From a checkpoint of a small image classifier.
Model: 32-pixel images, arch vit, norm layernorm, layers 8.
Training: 11400 steps, held-out accuracy 76%.
Data: trained on photos of plants, animals and fungi (iNaturalist), 38949 training examples.
Rows from block 5 of a small image classifier, named by matrix and row number. Rows with one number belong to one neuron. Each number is 200 + 30 x the weight over its row's rms, rounded and kept within 0 to 999. All counts start at 0.
After each neuron's rows are labels from the 100 images, of 14848, where the neuron reaches its largest size: "top examples" is what is common among them. Only what is clearly more common there than usual is listed. The data: photos of plants, animals and fungi (iNaturalist).
# gate: MLP gate (model.blocks.5.mlp.gate.weight, 672x256), inputs 52-103
# fc1: MLP up (model.blocks.5.mlp.fc1.weight, 672x256), inputs 52-103
# fc2: MLP down (model.blocks.5.mlp.fc2.weight, 256x672, transposed), outputs 52-103

gate.8,188,245,213,216,196,223,164,182,203,157,203,213,196,201,181,181,194,243,196,215,212,156,215,200,205,189,210,197,197,203,220,213,224,188,249,199,214,221,168,206,179,179,143,198,141,225,206,202,216,256,206,263
fc1.8,274,222,205,201,255,187,162,155,173,100,160,251,212,179,213,197,223,226,170,226,207,225,182,164,184,175,172,234,185,195,214,195,213,179,215,209,175,213,197,212,193,171,233,221,215,221,223,178,146,244,194,165
fc2.8,228,180,212,219,231,215,157,185,223,203,222,222,162,239,180,177,221,210,244,230,220,223,179,188,207,178,167,221,210,169,179,197,144,162,261,234,188,238,175,116,193,236,195,215,201,198,224,205,277,140,228,211
top examples: order Charadriiformes

gate.14,181,182,226,239,214,191,208,194,214,187,148,158,190,177,176,212,201,247,208,175,180,208,161,201,258,217,282,220,174,193,199,203,173,228,216,164,222,205,195,213,171,191,236,194,202,244,196,247,218,204,171,224
fc1.14,229,169,254,189,168,151,192,165,229,165,205,157,165,204,206,200,220,257,169,204,188,208,196,224,271,199,221,228,210,141,232,190,192,201,205,224,233,237,218,202,221,213,208,246,182,208,183,248,155,224,167,212
fc2.14,226,230,220,240,240,181,256,225,205,186,229,202,188,217,175,182,181,191,205,159,215,198,178,211,187,172,174,217,250,229,178,222,175,197,186,159,231,206,177,172,212,233,224,211,201,191,216,158,166,231,188,215
top examples: order Charadriiformes

gate.168,174,218,204,198,194,177,221,238,225,217,211,188,213,239,220,155,217,183,166,237,241,222,191,233,220,199,256,150,122,201,172,174,200,191,195,241,204,223,222,195,194,208,214,202,193,234,203,215,187,229,262,255
fc1.168,208,199,222,220,144,245,237,208,167,185,205,190,204,191,195,150,156,215,206,241,226,224,182,182,266,179,241,221,228,205,215,182,177,245,220,191,200,188,153,232,169,253,192,262,201,175,196,220,172,214,141,160
fc2.168,191,258,221,201,149,189,195,208,168,180,165,216,203,189,147,255,212,160,225,145,200,132,207,136,206,200,179,182,197,186,218,148,239,174,185,223,204,171,216,180,253,203,169,204,273,240,204,228,212,178,241,180
top examples: class Aves; order Passeriformes

gate.565,219,250,215,167,212,158,229,180,204,230,185,226,196,201,211,215,195,211,228,196,213,172,177,196,177,210,241,248,188,215,183,233,190,164,234,183,241,142,190,187,212,172,189,156,233,218,190,133,187,188,135,166
fc1.565,245,203,201,246,229,163,217,149,235,217,217,202,226,165,245,166,175,184,160,201,215,196,199,178,256,202,197,226,216,174,213,243,232,196,238,225,212,219,176,242,202,203,256,157,226,225,179,186,196,235,159,226
fc2.565,275,260,240,227,252,157,198,232,174,193,151,228,212,181,270,252,203,199,247,250,166,229,159,211,205,221,201,226,205,201,209,192,245,202,219,193,220,180,225,205,135,156,187,204,189,226,189,178,168,205,207,143
top examples: phylum Arthropoda; class Insecta; order Lepidoptera

gate.135,188,217,187,159,200,202,216,228,175,257,198,177,217,212,179,223,235,235,234,216,150,176,228,183,222,234,130,160,168,203,170,144,193,188,243,185,190,181,122,246,185,185,262,189,173,221,216,180,166,192,208,225
fc1.135,176,183,239,237,129,159,224,226,201,201,196,182,168,200,204,181,191,210,183,187,295,205,209,193,170,193,256,234,188,208,214,258,210,273,195,223,186,252,284,199,213,188,154,236,213,152,162,202,209,208,220,190
fc2.135,202,228,193,236,213,203,234,176,180,215,213,218,214,238,196,225,148,205,182,244,251,185,209,178,144,197,217,221,164,185,208,233,206,194,177,211,223,215,201,170,180,222,167,242,165,230,187,218,226,174,149,212
top examples: class Insecta; phylum Arthropoda

gate.559,187,188,205,189,191,200,214,243,197,217,199,211,232,164,193,186,208,159,169,218,189,169,232,197,207,201,217,153,200,167,197,217,211,223,201,200,151,188,234,167,245,194,210,204,210,208,156,239,204,294,211,190
fc1.559,191,195,206,234,193,189,184,200,230,185,202,214,226,224,149,225,168,237,242,208,188,199,235,177,129,208,232,225,143,150,198,169,182,176,210,171,200,237,224,197,196,214,125,176,217,227,204,180,176,187,168,192
fc2.559,208,231,185,230,169,220,189,219,179,178,203,252,165,265,209,195,144,192,234,184,211,203,212,128,164,210,215,181,214,204,178,247,201,189,180,195,245,174,194,210,200,212,183,195,147,220,130,192,240,201,157,194
top examples: class Insecta; phylum Arthropoda; order Lepidoptera

gate.591,178,189,219,202,227,255,172,206,185,192,212,268,218,192,266,197,209,199,221,220,197,223,218,231,187,226,180,215,204,196,231,168,159,211,215,161,217,168,226,206,192,165,201,203,204,234,224,159,211,278,168,209
fc1.591,240,164,212,219,149,169,227,143,184,201,195,203,280,203,124,233,189,189,191,201,212,205,206,228,188,190,215,154,232,208,215,179,162,224,171,230,168,189,233,177,214,187,189,254,144,214,188,189,155,175,161,202
fc2.591,189,182,196,204,139,209,203,186,205,213,184,192,182,175,133,224,178,164,269,204,207,235,203,208,210,225,179,235,182,164,192,152,197,180,187,206,122,250,164,165,201,209,243,175,230,195,203,255,203,210,145,226
top examples: order Lepidoptera

gate.205,183,169,216,219,223,153,229,185,155,232,208,151,189,204,189,164,211,235,167,213,166,146,183,201,199,199,205,200,198,146,226,177,252,204,253,200,181,190,169,180,185,211,187,236,237,224,196,219,231,198,183,237
fc1.205,172,218,239,224,167,182,211,179,277,203,202,206,190,274,201,158,196,228,167,161,192,263,135,232,257,219,189,155,154,177,171,170,228,190,204,146,191,214,217,226,179,184,194,195,187,173,188,213,238,168,216,232
fc2.205,205,157,219,242,200,212,194,191,152,203,178,210,226,215,204,224,215,212,199,237,211,175,198,209,217,164,243,181,224,237,197,193,184,189,201,186,190,222,214,191,204,192,228,224,273,149,228,244,189,151,200,168
top examples: order Charadriiformes

gate.499,231,172,288,236,193,180,202,218,205,202,213,255,220,206,206,136,187,225,255,197,262,204,262,207,231,228,225,200,144,195,220,195,218,160,158,232,189,210,177,191,175,223,163,148,173,195,150,164,164,192,220,216
fc1.499,238,200,257,212,162,162,203,226,229,192,276,272,200,179,222,208,216,185,299,201,232,215,267,201,248,250,217,195,175,164,202,205,217,174,177,233,206,190,203,192,183,192,148,139,154,197,192,191,191,208,214,221
fc2.499,203,213,205,202,160,203,236,225,179,226,177,238,217,192,188,181,260,218,197,189,172,213,248,278,259,196,199,136,188,236,170,176,226,181,236,221,168,191,159,175,200,182,248,269,200,177,160,168,204,228,211,230
top examples: order Charadriiformes

gate.433,217,225,203,243,138,228,212,253,242,217,246,198,177,186,176,196,225,214,199,192,239,204,204,210,197,196,230,171,150,275,212,165,188,217,241,266,220,206,190,212,254,216,132,192,214,212,286,150,185,190,218,205
fc1.433,181,207,222,187,228,228,151,174,139,239,221,170,123,215,254,166,231,206,216,162,158,225,201,194,224,218,161,201,195,201,197,190,177,163,155,192,200,253,239,265,189,203,235,195,170,199,193,144,189,207,198,197
fc2.433,176,168,229,227,216,151,211,217,140,191,232,203,236,178,198,248,168,237,229,245,178,204,231,213,178,175,186,199,212,175,214,206,200,229,211,222,240,231,196,142,213,183,197,190,208,219,212,227,194,177,184,251
top examples: order Passeriformes

gate.352,229,197,204,205,233,257,157,228,204,200,226,220,206,161,173,204,171,152,179,266,156,199,193,213,180,177,197,211,153,215,228,204,191,154,243,208,154,211,190,275,194,178,190,251,243,208,240,204,200,212,169,194
fc1.352,210,191,228,198,176,191,188,191,208,189,174,191,210,222,217,165,208,253,239,188,219,163,194,233,162,211,198,204,223,183,211,249,220,204,200,225,180,190,212,164,224,212,206,154,212,241,166,229,213,232,155,253
fc2.352,154,229,248,264,159,213,182,208,162,204,209,152,211,200,266,200,169,221,216,198,248,181,168,192,158,120,224,204,187,179,182,179,214,165,207,211,223,215,191,176,187,191,173,207,224,197,188,211,164,216,243,221
top examples: phylum Arthropoda

gate.122,210,194,184,218,168,151,180,184,186,142,225,248,198,135,210,195,179,218,168,180,196,179,249,179,252,172,243,229,181,199,171,222,177,213,178,183,225,176,200,224,210,194,195,191,211,158,287,209,219,190,243,211
fc1.122,177,185,192,266,196,255,172,217,221,177,214,259,223,139,227,230,190,227,207,234,246,183,204,225,182,184,245,236,183,143,207,183,190,178,227,191,213,231,202,199,209,188,216,183,186,237,190,181,208,203,224,176
fc2.122,206,209,184,188,215,186,146,182,195,187,188,198,236,120,223,213,185,232,147,236,219,237,198,201,219,267,252,214,254,198,211,164,184,232,237,175,199,220,175,169,185,209,187,199,247,220,188,196,197,208,250,175
top examples: phylum Arthropoda; class Insecta

gate.435,219,214,200,194,233,226,239,208,239,229,167,200,207,205,206,226,198,174,192,195,126,237,157,167,243,222,262,183,187,200,175,228,188,220,170,126,198,194,265,193,200,175,148,137,244,165,281,165,184,162,177,207
fc1.435,205,168,262,180,217,227,173,181,198,172,240,167,163,206,187,210,197,230,171,207,196,219,208,214,216,202,217,240,226,222,174,182,230,244,199,193,208,180,158,216,227,155,172,247,186,186,192,238,257,254,209,168
fc2.435,180,247,211,184,225,231,201,241,195,202,153,189,172,158,218,212,275,186,185,154,202,239,167,219,216,240,201,213,150,199,227,157,176,191,223,187,163,218,248,206,137,267,195,216,238,223,171,207,205,229,194,158
top examples: order Anseriformes; family: Anatidae; order Charadriiformes

gate.479,183,283,213,215,253,147,201,161,136,190,164,189,212,240,128,145,214,189,187,271,207,239,190,196,244,239,142,238,155,182,182,206,192,222,243,192,217,194,175,223,202,215,189,218,182,296,188,148,200,228,164,226
fc1.479,173,137,189,215,180,193,202,222,153,246,222,248,201,197,236,236,175,238,177,260,220,220,207,250,158,175,222,181,273,167,190,225,210,197,165,187,211,209,213,166,138,159,267,170,162,164,177,150,201,229,140,211
fc2.479,234,150,174,207,203,182,184,217,203,239,169,228,229,187,235,233,201,228,191,151,228,243,202,170,212,168,254,252,230,186,211,217,172,226,168,204,180,230,181,211,236,186,175,179,219,229,192,196,200,197,243,184
top examples: order Anseriformes; family: Anatidae

gate.407,200,234,245,184,213,192,193,237,188,225,218,204,231,220,169,241,215,272,238,215,197,166,195,207,200,266,243,164,214,211,172,237,182,203,280,206,205,213,192,185,240,196,242,211,173,205,256,253,180,239,219,183
fc1.407,261,152,203,229,162,207,253,249,182,172,229,203,170,171,232,224,223,138,195,223,247,227,229,217,206,200,205,215,217,192,185,158,178,205,217,172,208,220,202,275,231,208,137,229,191,190,227,208,206,229,185,219
fc2.407,238,190,200,182,160,235,172,213,207,220,182,207,230,176,209,239,203,210,217,185,193,182,132,166,121,168,196,228,226,172,200,209,201,182,188,208,237,135,186,190,186,199,200,173,241,202,229,158,212,177,186,156
top examples: phylum Chordata; class Aves

gate.514,119,196,191,156,235,227,231,227,159,242,236,179,241,209,207,202,231,254,240,164,205,218,201,184,204,225,255,154,178,198,202,185,200,214,211,184,205,248,170,189,207,191,214,198,196,197,166,247,235,167,145,211
fc1.514,223,220,200,248,187,150,153,197,212,150,186,212,190,220,244,163,210,149,166,234,165,177,254,157,210,178,164,225,202,259,200,214,216,161,175,226,190,150,189,188,184,217,261,248,221,175,239,99,205,191,226,185
fc2.514,193,223,198,232,194,205,214,190,162,211,212,192,243,215,201,203,237,165,231,211,207,213,241,211,268,197,209,226,165,222,217,147,250,184,197,184,187,207,153,171,171,181,199,247,186,209,166,247,189,162,201,196
top examples: order Lepidoptera

gate.492,199,219,231,150,184,239,189,198,180,218,227,124,202,169,180,224,240,210,200,266,172,218,187,235,199,171,199,170,179,212,177,186,247,185,144,204,197,216,229,215,224,226,167,177,199,230,158,187,191,177,155,224
fc1.492,198,224,204,201,192,222,231,222,212,212,159,224,217,291,270,145,178,168,216,171,175,249,182,223,189,226,231,239,275,171,201,213,196,209,232,197,210,129,194,225,199,189,220,160,207,205,250,194,145,204,210,175
fc2.492,205,180,212,181,215,223,213,143,185,190,242,158,216,169,174,246,162,199,198,193,230,191,167,189,232,222,171,200,235,167,219,146,156,150,170,231,172,122,200,222,197,211,248,156,179,231,183,189,203,237,187,229
top examples: order Passeriformes

gate.360,249,192,251,177,220,215,223,209,174,168,217,220,272,217,200,201,245,200,211,208,181,197,210,212,181,234,190,199,215,214,209,224,170,221,220,221,167,240,176,234,206,179,168,188,262,187,218,152,227,223,214,169
fc1.360,167,158,207,198,193,204,252,206,224,173,254,206,183,194,211,215,196,194,231,222,194,235,254,222,159,125,228,201,205,141,197,172,167,210,222,223,202,206,172,243,227,235,186,167,151,196,190,252,222,177,150,170
fc2.360,233,211,144,224,247,176,211,201,204,242,198,197,250,194,217,217,186,236,214,164,196,180,199,199,204,198,175,198,241,185,203,179,227,223,162,175,202,189,170,218,200,189,167,184,196,177,153,197,163,208,227,196
top examples: class Aves; order Charadriiformes

gate.572,238,191,227,186,201,245,223,188,220,207,169,183,133,240,186,191,210,215,206,195,170,188,235,183,188,186,245,210,214,193,165,195,208,157,177,251,179,163,194,173,202,274,207,222,179,171,205,177,214,227,178,172
fc1.572,147,216,201,241,218,190,212,231,205,201,237,164,231,179,164,188,188,169,193,245,211,205,126,202,191,235,172,188,185,180,216,178,238,243,203,192,195,249,190,229,140,178,229,153,224,211,202,232,216,183,199,159
fc2.572,193,197,164,245,245,238,182,132,172,218,198,247,237,201,216,152,208,209,244,192,171,191,182,160,197,172,193,171,229,206,142,149,203,230,148,205,223,197,243,196,168,194,164,289,231,199,211,213,230,196,158,231
top examples: class Aves; order Passeriformes

gate.663,139,254,188,191,191,171,184,133,201,192,190,181,167,215,180,199,195,214,203,184,199,171,154,212,199,240,185,162,226,187,225,257,225,172,187,217,207,254,202,217,174,222,188,160,237,227,182,167,182,150,188,212
fc1.663,217,160,183,252,239,191,193,200,246,208,233,207,195,221,180,260,206,220,252,246,199,182,223,143,211,203,189,196,200,170,207,193,165,274,202,182,203,219,192,219,181,209,125,218,176,163,206,212,170,196,161,178
fc2.663,216,182,167,208,116,161,194,198,190,223,205,166,206,216,193,234,253,165,219,228,240,155,190,178,242,207,220,179,290,191,225,252,141,260,183,180,212,163,185,188,223,236,211,204,184,192,209,135,204,181,189,204
top examples: phylum Arthropoda; class Insecta; order Lepidoptera

gate.405,235,172,238,208,155,136,216,180,205,199,265,257,239,222,207,222,238,197,175,196,183,249,195,159,262,235,247,241,188,224,210,254,191,168,169,143,170,227,227,206,230,190,240,187,145,228,216,193,239,199,211,212
fc1.405,171,236,157,181,218,242,185,203,218,224,175,226,176,163,181,224,224,138,193,199,213,207,224,175,195,198,238,227,226,183,228,215,181,175,250,195,201,126,234,210,165,236,198,191,196,173,191,200,176,220,229,256
fc2.405,218,160,219,238,190,177,189,176,218,177,122,254,226,272,168,216,141,162,226,222,168,203,256,188,200,211,176,198,175,224,188,234,138,257,223,196,218,190,232,206,223,240,198,238,181,187,236,141,221,222,229,219
top examples: order Lepidoptera

gate.101,191,211,234,157,239,234,241,184,187,133,205,247,208,225,184,206,207,232,177,187,249,217,218,157,197,179,168,189,203,183,227,180,247,128,219,154,183,188,183,141,134,215,252,255,200,227,222,228,202,162,221,188
fc1.101,193,205,204,210,181,196,147,247,200,236,191,123,232,195,202,194,204,222,201,204,192,222,206,250,228,237,213,207,148,179,178,237,168,224,181,193,179,177,171,249,195,177,170,166,217,204,194,152,190,170,229,214
fc2.101,240,245,221,152,219,226,147,173,150,240,165,245,237,192,136,206,197,235,185,257,152,161,140,246,166,189,219,225,219,215,242,185,200,224,146,181,250,176,158,195,162,177,221,249,196,248,153,223,196,190,185,208
top examples: class Insecta; phylum Arthropoda; order Lepidoptera

gate.365,243,209,179,144,262,228,227,213,198,221,215,224,222,240,187,225,222,222,259,261,215,217,208,201,200,179,181,249,175,217,226,155,180,216,195,251,234,213,232,176,245,179,186,195,155,199,194,244,150,200,157,155
fc1.365,138,170,194,219,136,226,231,218,149,215,184,161,191,169,207,208,176,156,184,257,144,206,163,220,168,238,237,171,218,232,189,242,190,166,198,218,156,243,213,240,151,200,187,207,194,217,194,237,207,175,208,187
fc2.365,208,228,183,226,240,209,175,234,221,197,240,198,156,241,160,210,239,199,197,221,221,241,145,253,196,224,189,213,235,199,180,179,158,166,183,189,182,221,231,150,207,203,222,184,168,149,200,191,189,195,121,179
top examples: class Mammalia

gate.408,207,183,213,187,190,256,203,256,200,186,194,180,210,257,194,228,204,219,216,154,235,182,179,267,220,267,193,116,135,204,228,227,201,251,245,187,242,232,235,238,244,213,174,193,191,175,147,199,237,185,268,163
fc1.408,248,168,196,231,174,188,205,172,190,199,190,244,233,188,241,180,214,224,217,197,139,219,276,170,235,181,138,206,238,176,228,169,239,120,170,207,149,177,163,167,193,227,187,228,167,178,191,213,181,223,175,162
fc2.408,233,203,198,161,242,203,176,155,233,236,211,228,238,204,117,210,209,233,209,234,189,230,209,194,212,227,218,194,176,180,240,189,194,191,259,209,227,225,167,187,219,131,214,190,196,228,169,189,208,169,200,154
top examples: order Passeriformes

gate.242,230,172,254,215,180,200,204,189,257,244,167,218,187,176,212,206,181,193,238,173,177,213,224,196,227,213,236,215,171,172,216,202,166,189,217,204,196,189,182,199,171,214,228,205,192,242,178,232,243,190,210,205
fc1.242,201,199,157,202,193,182,190,200,175,211,306,205,174,200,181,208,177,225,191,245,246,229,144,255,164,208,187,211,177,182,146,205,219,238,239,172,191,222,211,209,246,196,194,173,200,140,201,163,155,228,166,136
fc2.242,249,187,177,191,172,144,249,172,218,188,209,225,204,176,203,217,191,169,209,225,287,200,163,267,215,243,148,205,250,146,246,174,196,178,227,166,212,208,222,145,221,210,178,206,217,186,242,154,150,234,263,215
top examples: order Charadriiformes

gate.327,192,217,261,173,207,232,196,192,239,210,204,253,167,207,196,205,180,226,161,191,187,159,129,230,183,167,197,223,147,183,137,245,202,167,230,184,176,190,196,187,211,204,203,164,177,191,208,200,161,302,233,213
fc1.327,266,194,203,210,173,175,191,213,154,218,222,187,182,190,201,180,206,230,249,155,279,273,229,187,188,203,214,172,237,231,228,200,198,202,146,263,180,217,168,168,167,229,173,185,253,244,201,238,225,164,163,223
fc2.327,228,198,241,138,195,203,213,204,259,292,208,184,233,209,154,257,175,220,185,201,209,186,234,240,183,233,193,204,201,231,225,205,169,213,165,225,154,212,199,228,228,163,172,219,201,231,161,196,174,177,221,193
top examples: order Charadriiformes

gate.49,175,184,198,171,198,221,223,176,182,181,136,134,159,217,202,274,176,217,198,151,173,207,149,178,264,225,217,193,217,217,208,238,197,231,210,168,164,173,144,186,205,191,231,210,233,225,250,199,216,169,208,156
fc1.49,167,164,184,193,188,202,261,202,195,198,180,130,172,203,192,256,192,193,228,214,227,195,148,169,252,165,231,169,198,170,199,206,225,214,187,195,166,155,231,195,174,193,243,171,206,253,248,253,220,207,156,232
fc2.49,263,162,220,158,215,200,215,231,185,176,185,172,228,203,234,164,199,192,159,188,255,214,210,241,154,215,243,225,189,172,144,225,232,155,210,207,213,142,209,175,197,166,227,242,188,195,227,232,172,227,219,212
top examples: class Aves

gate.573,198,193,214,223,226,182,198,225,230,167,154,203,149,174,173,257,217,180,208,194,234,220,201,164,218,180,241,166,225,228,207,229,247,165,213,137,193,175,181,194,211,175,250,202,229,143,220,207,154,178,234,216
fc1.573,174,195,183,288,207,222,184,212,274,210,165,149,174,212,148,263,223,203,198,220,244,182,233,236,201,209,217,169,169,189,198,229,189,224,180,164,231,129,202,235,162,211,225,208,228,173,190,202,212,239,193,211
fc2.573,178,250,216,195,270,225,202,218,216,139,224,233,195,183,240,213,190,224,176,230,219,203,247,248,143,224,124,211,218,203,137,170,214,226,213,204,183,170,203,131,221,225,120,238,236,217,222,178,237,161,192,224
top examples: phylum Chordata; class Aves

gate.526,163,163,201,186,218,166,268,195,165,161,230,148,236,230,197,227,236,202,172,254,207,140,148,216,220,207,144,156,208,154,179,269,210,225,196,185,174,210,226,201,260,165,145,190,170,209,178,162,208,231,171,191
fc1.526,217,235,215,236,190,238,174,214,216,248,151,243,191,194,210,171,179,205,219,194,193,244,215,197,214,192,253,204,225,240,216,155,145,183,205,226,236,171,195,185,133,180,262,199,206,189,183,213,207,133,220,245
fc2.526,200,209,249,229,253,195,244,216,202,237,189,188,203,162,167,204,208,221,246,205,253,186,179,215,182,196,185,207,182,196,231,250,200,216,187,213,224,219,152,227,186,177,217,178,211,261,163,221,218,157,218,228
top examples: order Passeriformes

gate.355,228,233,208,211,156,163,193,242,152,178,211,208,195,222,210,205,152,260,188,179,233,197,192,184,194,239,227,202,186,224,195,171,191,238,185,207,155,196,201,215,193,234,229,232,189,151,196,214,222,252,238,167
fc1.355,232,144,195,204,216,205,185,244,219,208,211,169,212,157,218,234,205,197,211,176,169,214,231,201,197,199,146,154,187,230,249,198,220,239,205,196,194,146,195,193,264,213,173,157,177,201,146,252,165,236,209,199
fc2.355,189,248,213,212,150,205,237,185,222,190,246,233,190,247,209,196,218,122,188,198,223,190,198,208,174,200,155,167,160,156,145,186,258,173,228,227,196,203,189,182,222,197,251,199,146,225,185,166,208,193,217,178
top examples: phylum Arthropoda; class Insecta; order Lepidoptera

gate.363,187,216,242,174,150,198,220,233,153,165,185,239,236,215,208,246,207,197,227,220,231,201,199,156,200,205,238,209,181,199,227,196,154,185,205,210,177,214,195,161,165,225,103,217,177,240,256,261,197,209,232,236
fc1.363,154,196,174,176,199,205,228,270,178,218,206,182,156,201,193,216,242,210,185,250,208,132,155,167,198,229,171,183,200,150,207,262,164,192,177,180,202,175,213,199,192,254,154,162,198,217,232,205,226,171,221,197
fc2.363,195,177,180,177,212,188,234,168,170,243,200,185,208,245,165,222,224,217,213,234,227,166,217,173,226,227,174,217,196,217,193,235,210,178,184,203,212,199,244,128,272,217,192,219,203,203,171,188,171,168,239,180
top examples: order Lepidoptera

gate.53,183,244,170,169,217,204,206,205,190,252,254,197,187,212,173,188,197,210,169,225,202,167,230,150,201,188,152,230,211,167,191,203,225,245,226,197,224,204,186,177,210,274,198,205,248,267,146,176,246,181,193,248
fc1.53,199,130,231,266,209,177,212,196,207,166,204,211,200,203,144,189,178,220,148,197,203,228,206,211,213,262,247,197,225,221,249,177,176,160,131,218,199,156,187,243,192,184,211,198,151,174,233,198,210,194,237,141
fc2.53,182,207,234,216,238,162,220,210,231,215,203,172,166,185,187,207,211,133,216,267,180,237,245,198,220,230,172,225,189,204,211,195,190,199,194,193,176,209,186,198,179,181,181,142,248,192,122,196,174,179,166,284
top examples: order Lepidoptera

gate.589,254,251,185,220,193,234,190,195,178,207,210,212,231,277,174,220,171,184,173,218,158,172,177,172,210,189,188,183,137,239,149,279,182,259,200,190,147,217,238,172,243,192,249,178,190,215,239,206,192,240,173,216
fc1.589,211,252,162,230,169,228,189,194,218,208,156,224,182,199,256,166,235,191,226,239,187,224,192,235,214,185,183,172,218,236,192,207,183,274,164,203,225,221,233,204,217,196,211,140,191,168,148,176,222,198,201,162
fc2.589,170,228,216,165,199,155,151,261,147,235,210,212,177,213,202,188,166,199,174,220,243,141,258,220,168,182,203,206,209,204,237,227,181,185,184,173,126,249,259,176,174,296,215,198,224,130,220,270,226,241,167,169
top examples: order Passeriformes

gate.296,190,199,146,196,189,153,196,176,250,206,247,144,178,170,255,246,204,203,242,167,146,198,178,216,275,174,223,213,173,217,193,144,209,222,209,212,193,170,207,240,197,202,174,159,185,202,291,196,222,235,141,204
fc1.296,220,198,206,204,167,211,200,214,199,219,146,177,251,172,166,189,220,210,190,242,198,187,251,208,160,225,165,211,258,224,182,203,196,170,162,185,206,193,187,168,172,204,201,233,232,167,159,147,194,189,209,191
fc2.296,159,222,226,219,146,174,133,241,195,214,140,226,194,180,216,255,225,190,175,162,198,190,180,174,199,203,207,202,186,183,209,174,253,213,190,181,255,212,194,188,214,269,152,196,157,172,259,228,186,202,196,231
top examples: phylum Arthropoda; class Insecta; order Lepidoptera

gate.664,192,204,177,232,134,172,183,109,191,193,201,211,170,190,206,135,227,216,209,255,213,218,199,122,150,202,221,218,208,178,261,221,226,199,237,183,154,209,161,225,175,186,194,260,156,227,213,199,237,209,190,173
fc1.664,194,205,174,209,163,204,166,158,188,192,218,272,187,271,168,192,190,278,175,180,194,222,231,154,188,220,196,193,242,181,239,198,209,219,199,207,164,178,134,175,229,207,164,212,201,241,252,170,215,154,189,163
fc2.664,233,211,229,177,157,202,213,256,225,180,148,263,218,217,183,209,227,193,231,172,193,227,205,210,259,171,161,109,170,205,187,194,202,169,249,253,191,215,220,206,203,183,170,187,201,237,154,190,186,207,262,203
top examples: order Anseriformes; family: Anatidae

gate.56,216,182,178,211,164,191,222,163,240,194,229,267,147,205,183,229,214,162,165,135,164,162,208,140,180,187,219,162,167,190,242,245,163,183,186,149,165,161,233,220,181,193,187,191,213,181,193,162,187,186,200,208
fc1.56,198,188,187,237,182,208,269,154,159,224,203,256,180,218,218,222,184,218,150,211,115,168,178,165,223,194,200,217,194,193,206,213,221,211,245,197,191,167,225,187,222,211,210,225,204,176,193,217,200,134,223,245
fc2.56,198,189,192,192,208,204,267,187,169,188,133,175,175,260,173,208,224,168,203,229,206,233,253,209,226,162,233,213,284,183,243,247,195,164,210,223,159,183,228,231,235,191,162,169,191,241,233,208,200,219,216,228
top examples: phylum Arthropoda; class Insecta

gate.373,209,225,213,164,252,188,249,193,189,188,185,234,166,263,239,210,233,257,139,220,183,213,227,187,186,219,211,164,180,207,196,235,178,138,211,217,179,229,298,230,165,229,179,219,208,205,173,154,202,158,264,156
fc1.373,223,244,173,193,193,173,207,171,186,212,184,191,233,237,190,170,204,164,122,220,272,167,159,223,212,196,163,222,197,228,228,239,238,226,171,183,217,182,203,219,237,210,191,234,153,181,171,225,226,224,209,190
fc2.373,205,240,137,209,235,208,222,158,191,206,200,193,231,234,134,218,260,278,180,180,215,201,200,156,165,177,155,216,212,213,270,228,223,224,190,176,194,206,236,225,194,178,204,176,203,189,212,158,215,205,211,212
top examples: class Aves; order Passeriformes

gate.259,210,217,199,202,218,226,240,224,205,245,217,198,218,196,197,208,208,178,223,220,242,153,169,197,204,147,180,257,232,196,197,148,172,194,230,176,165,185,218,143,178,107,214,146,196,177,230,203,181,208,189,262
fc1.259,208,221,150,175,249,243,205,162,193,240,251,214,231,208,210,171,209,162,228,195,247,166,201,210,182,148,144,226,170,234,229,135,197,190,228,207,184,194,208,158,196,98,183,135,196,174,206,177,201,240,178,225
fc2.259,221,220,199,157,259,217,146,172,199,158,181,195,213,219,209,259,231,204,143,150,198,144,217,232,226,260,113,173,283,220,222,183,161,234,152,242,239,250,244,227,166,227,177,211,221,184,199,190,212,169,187,164
top examples: class Aves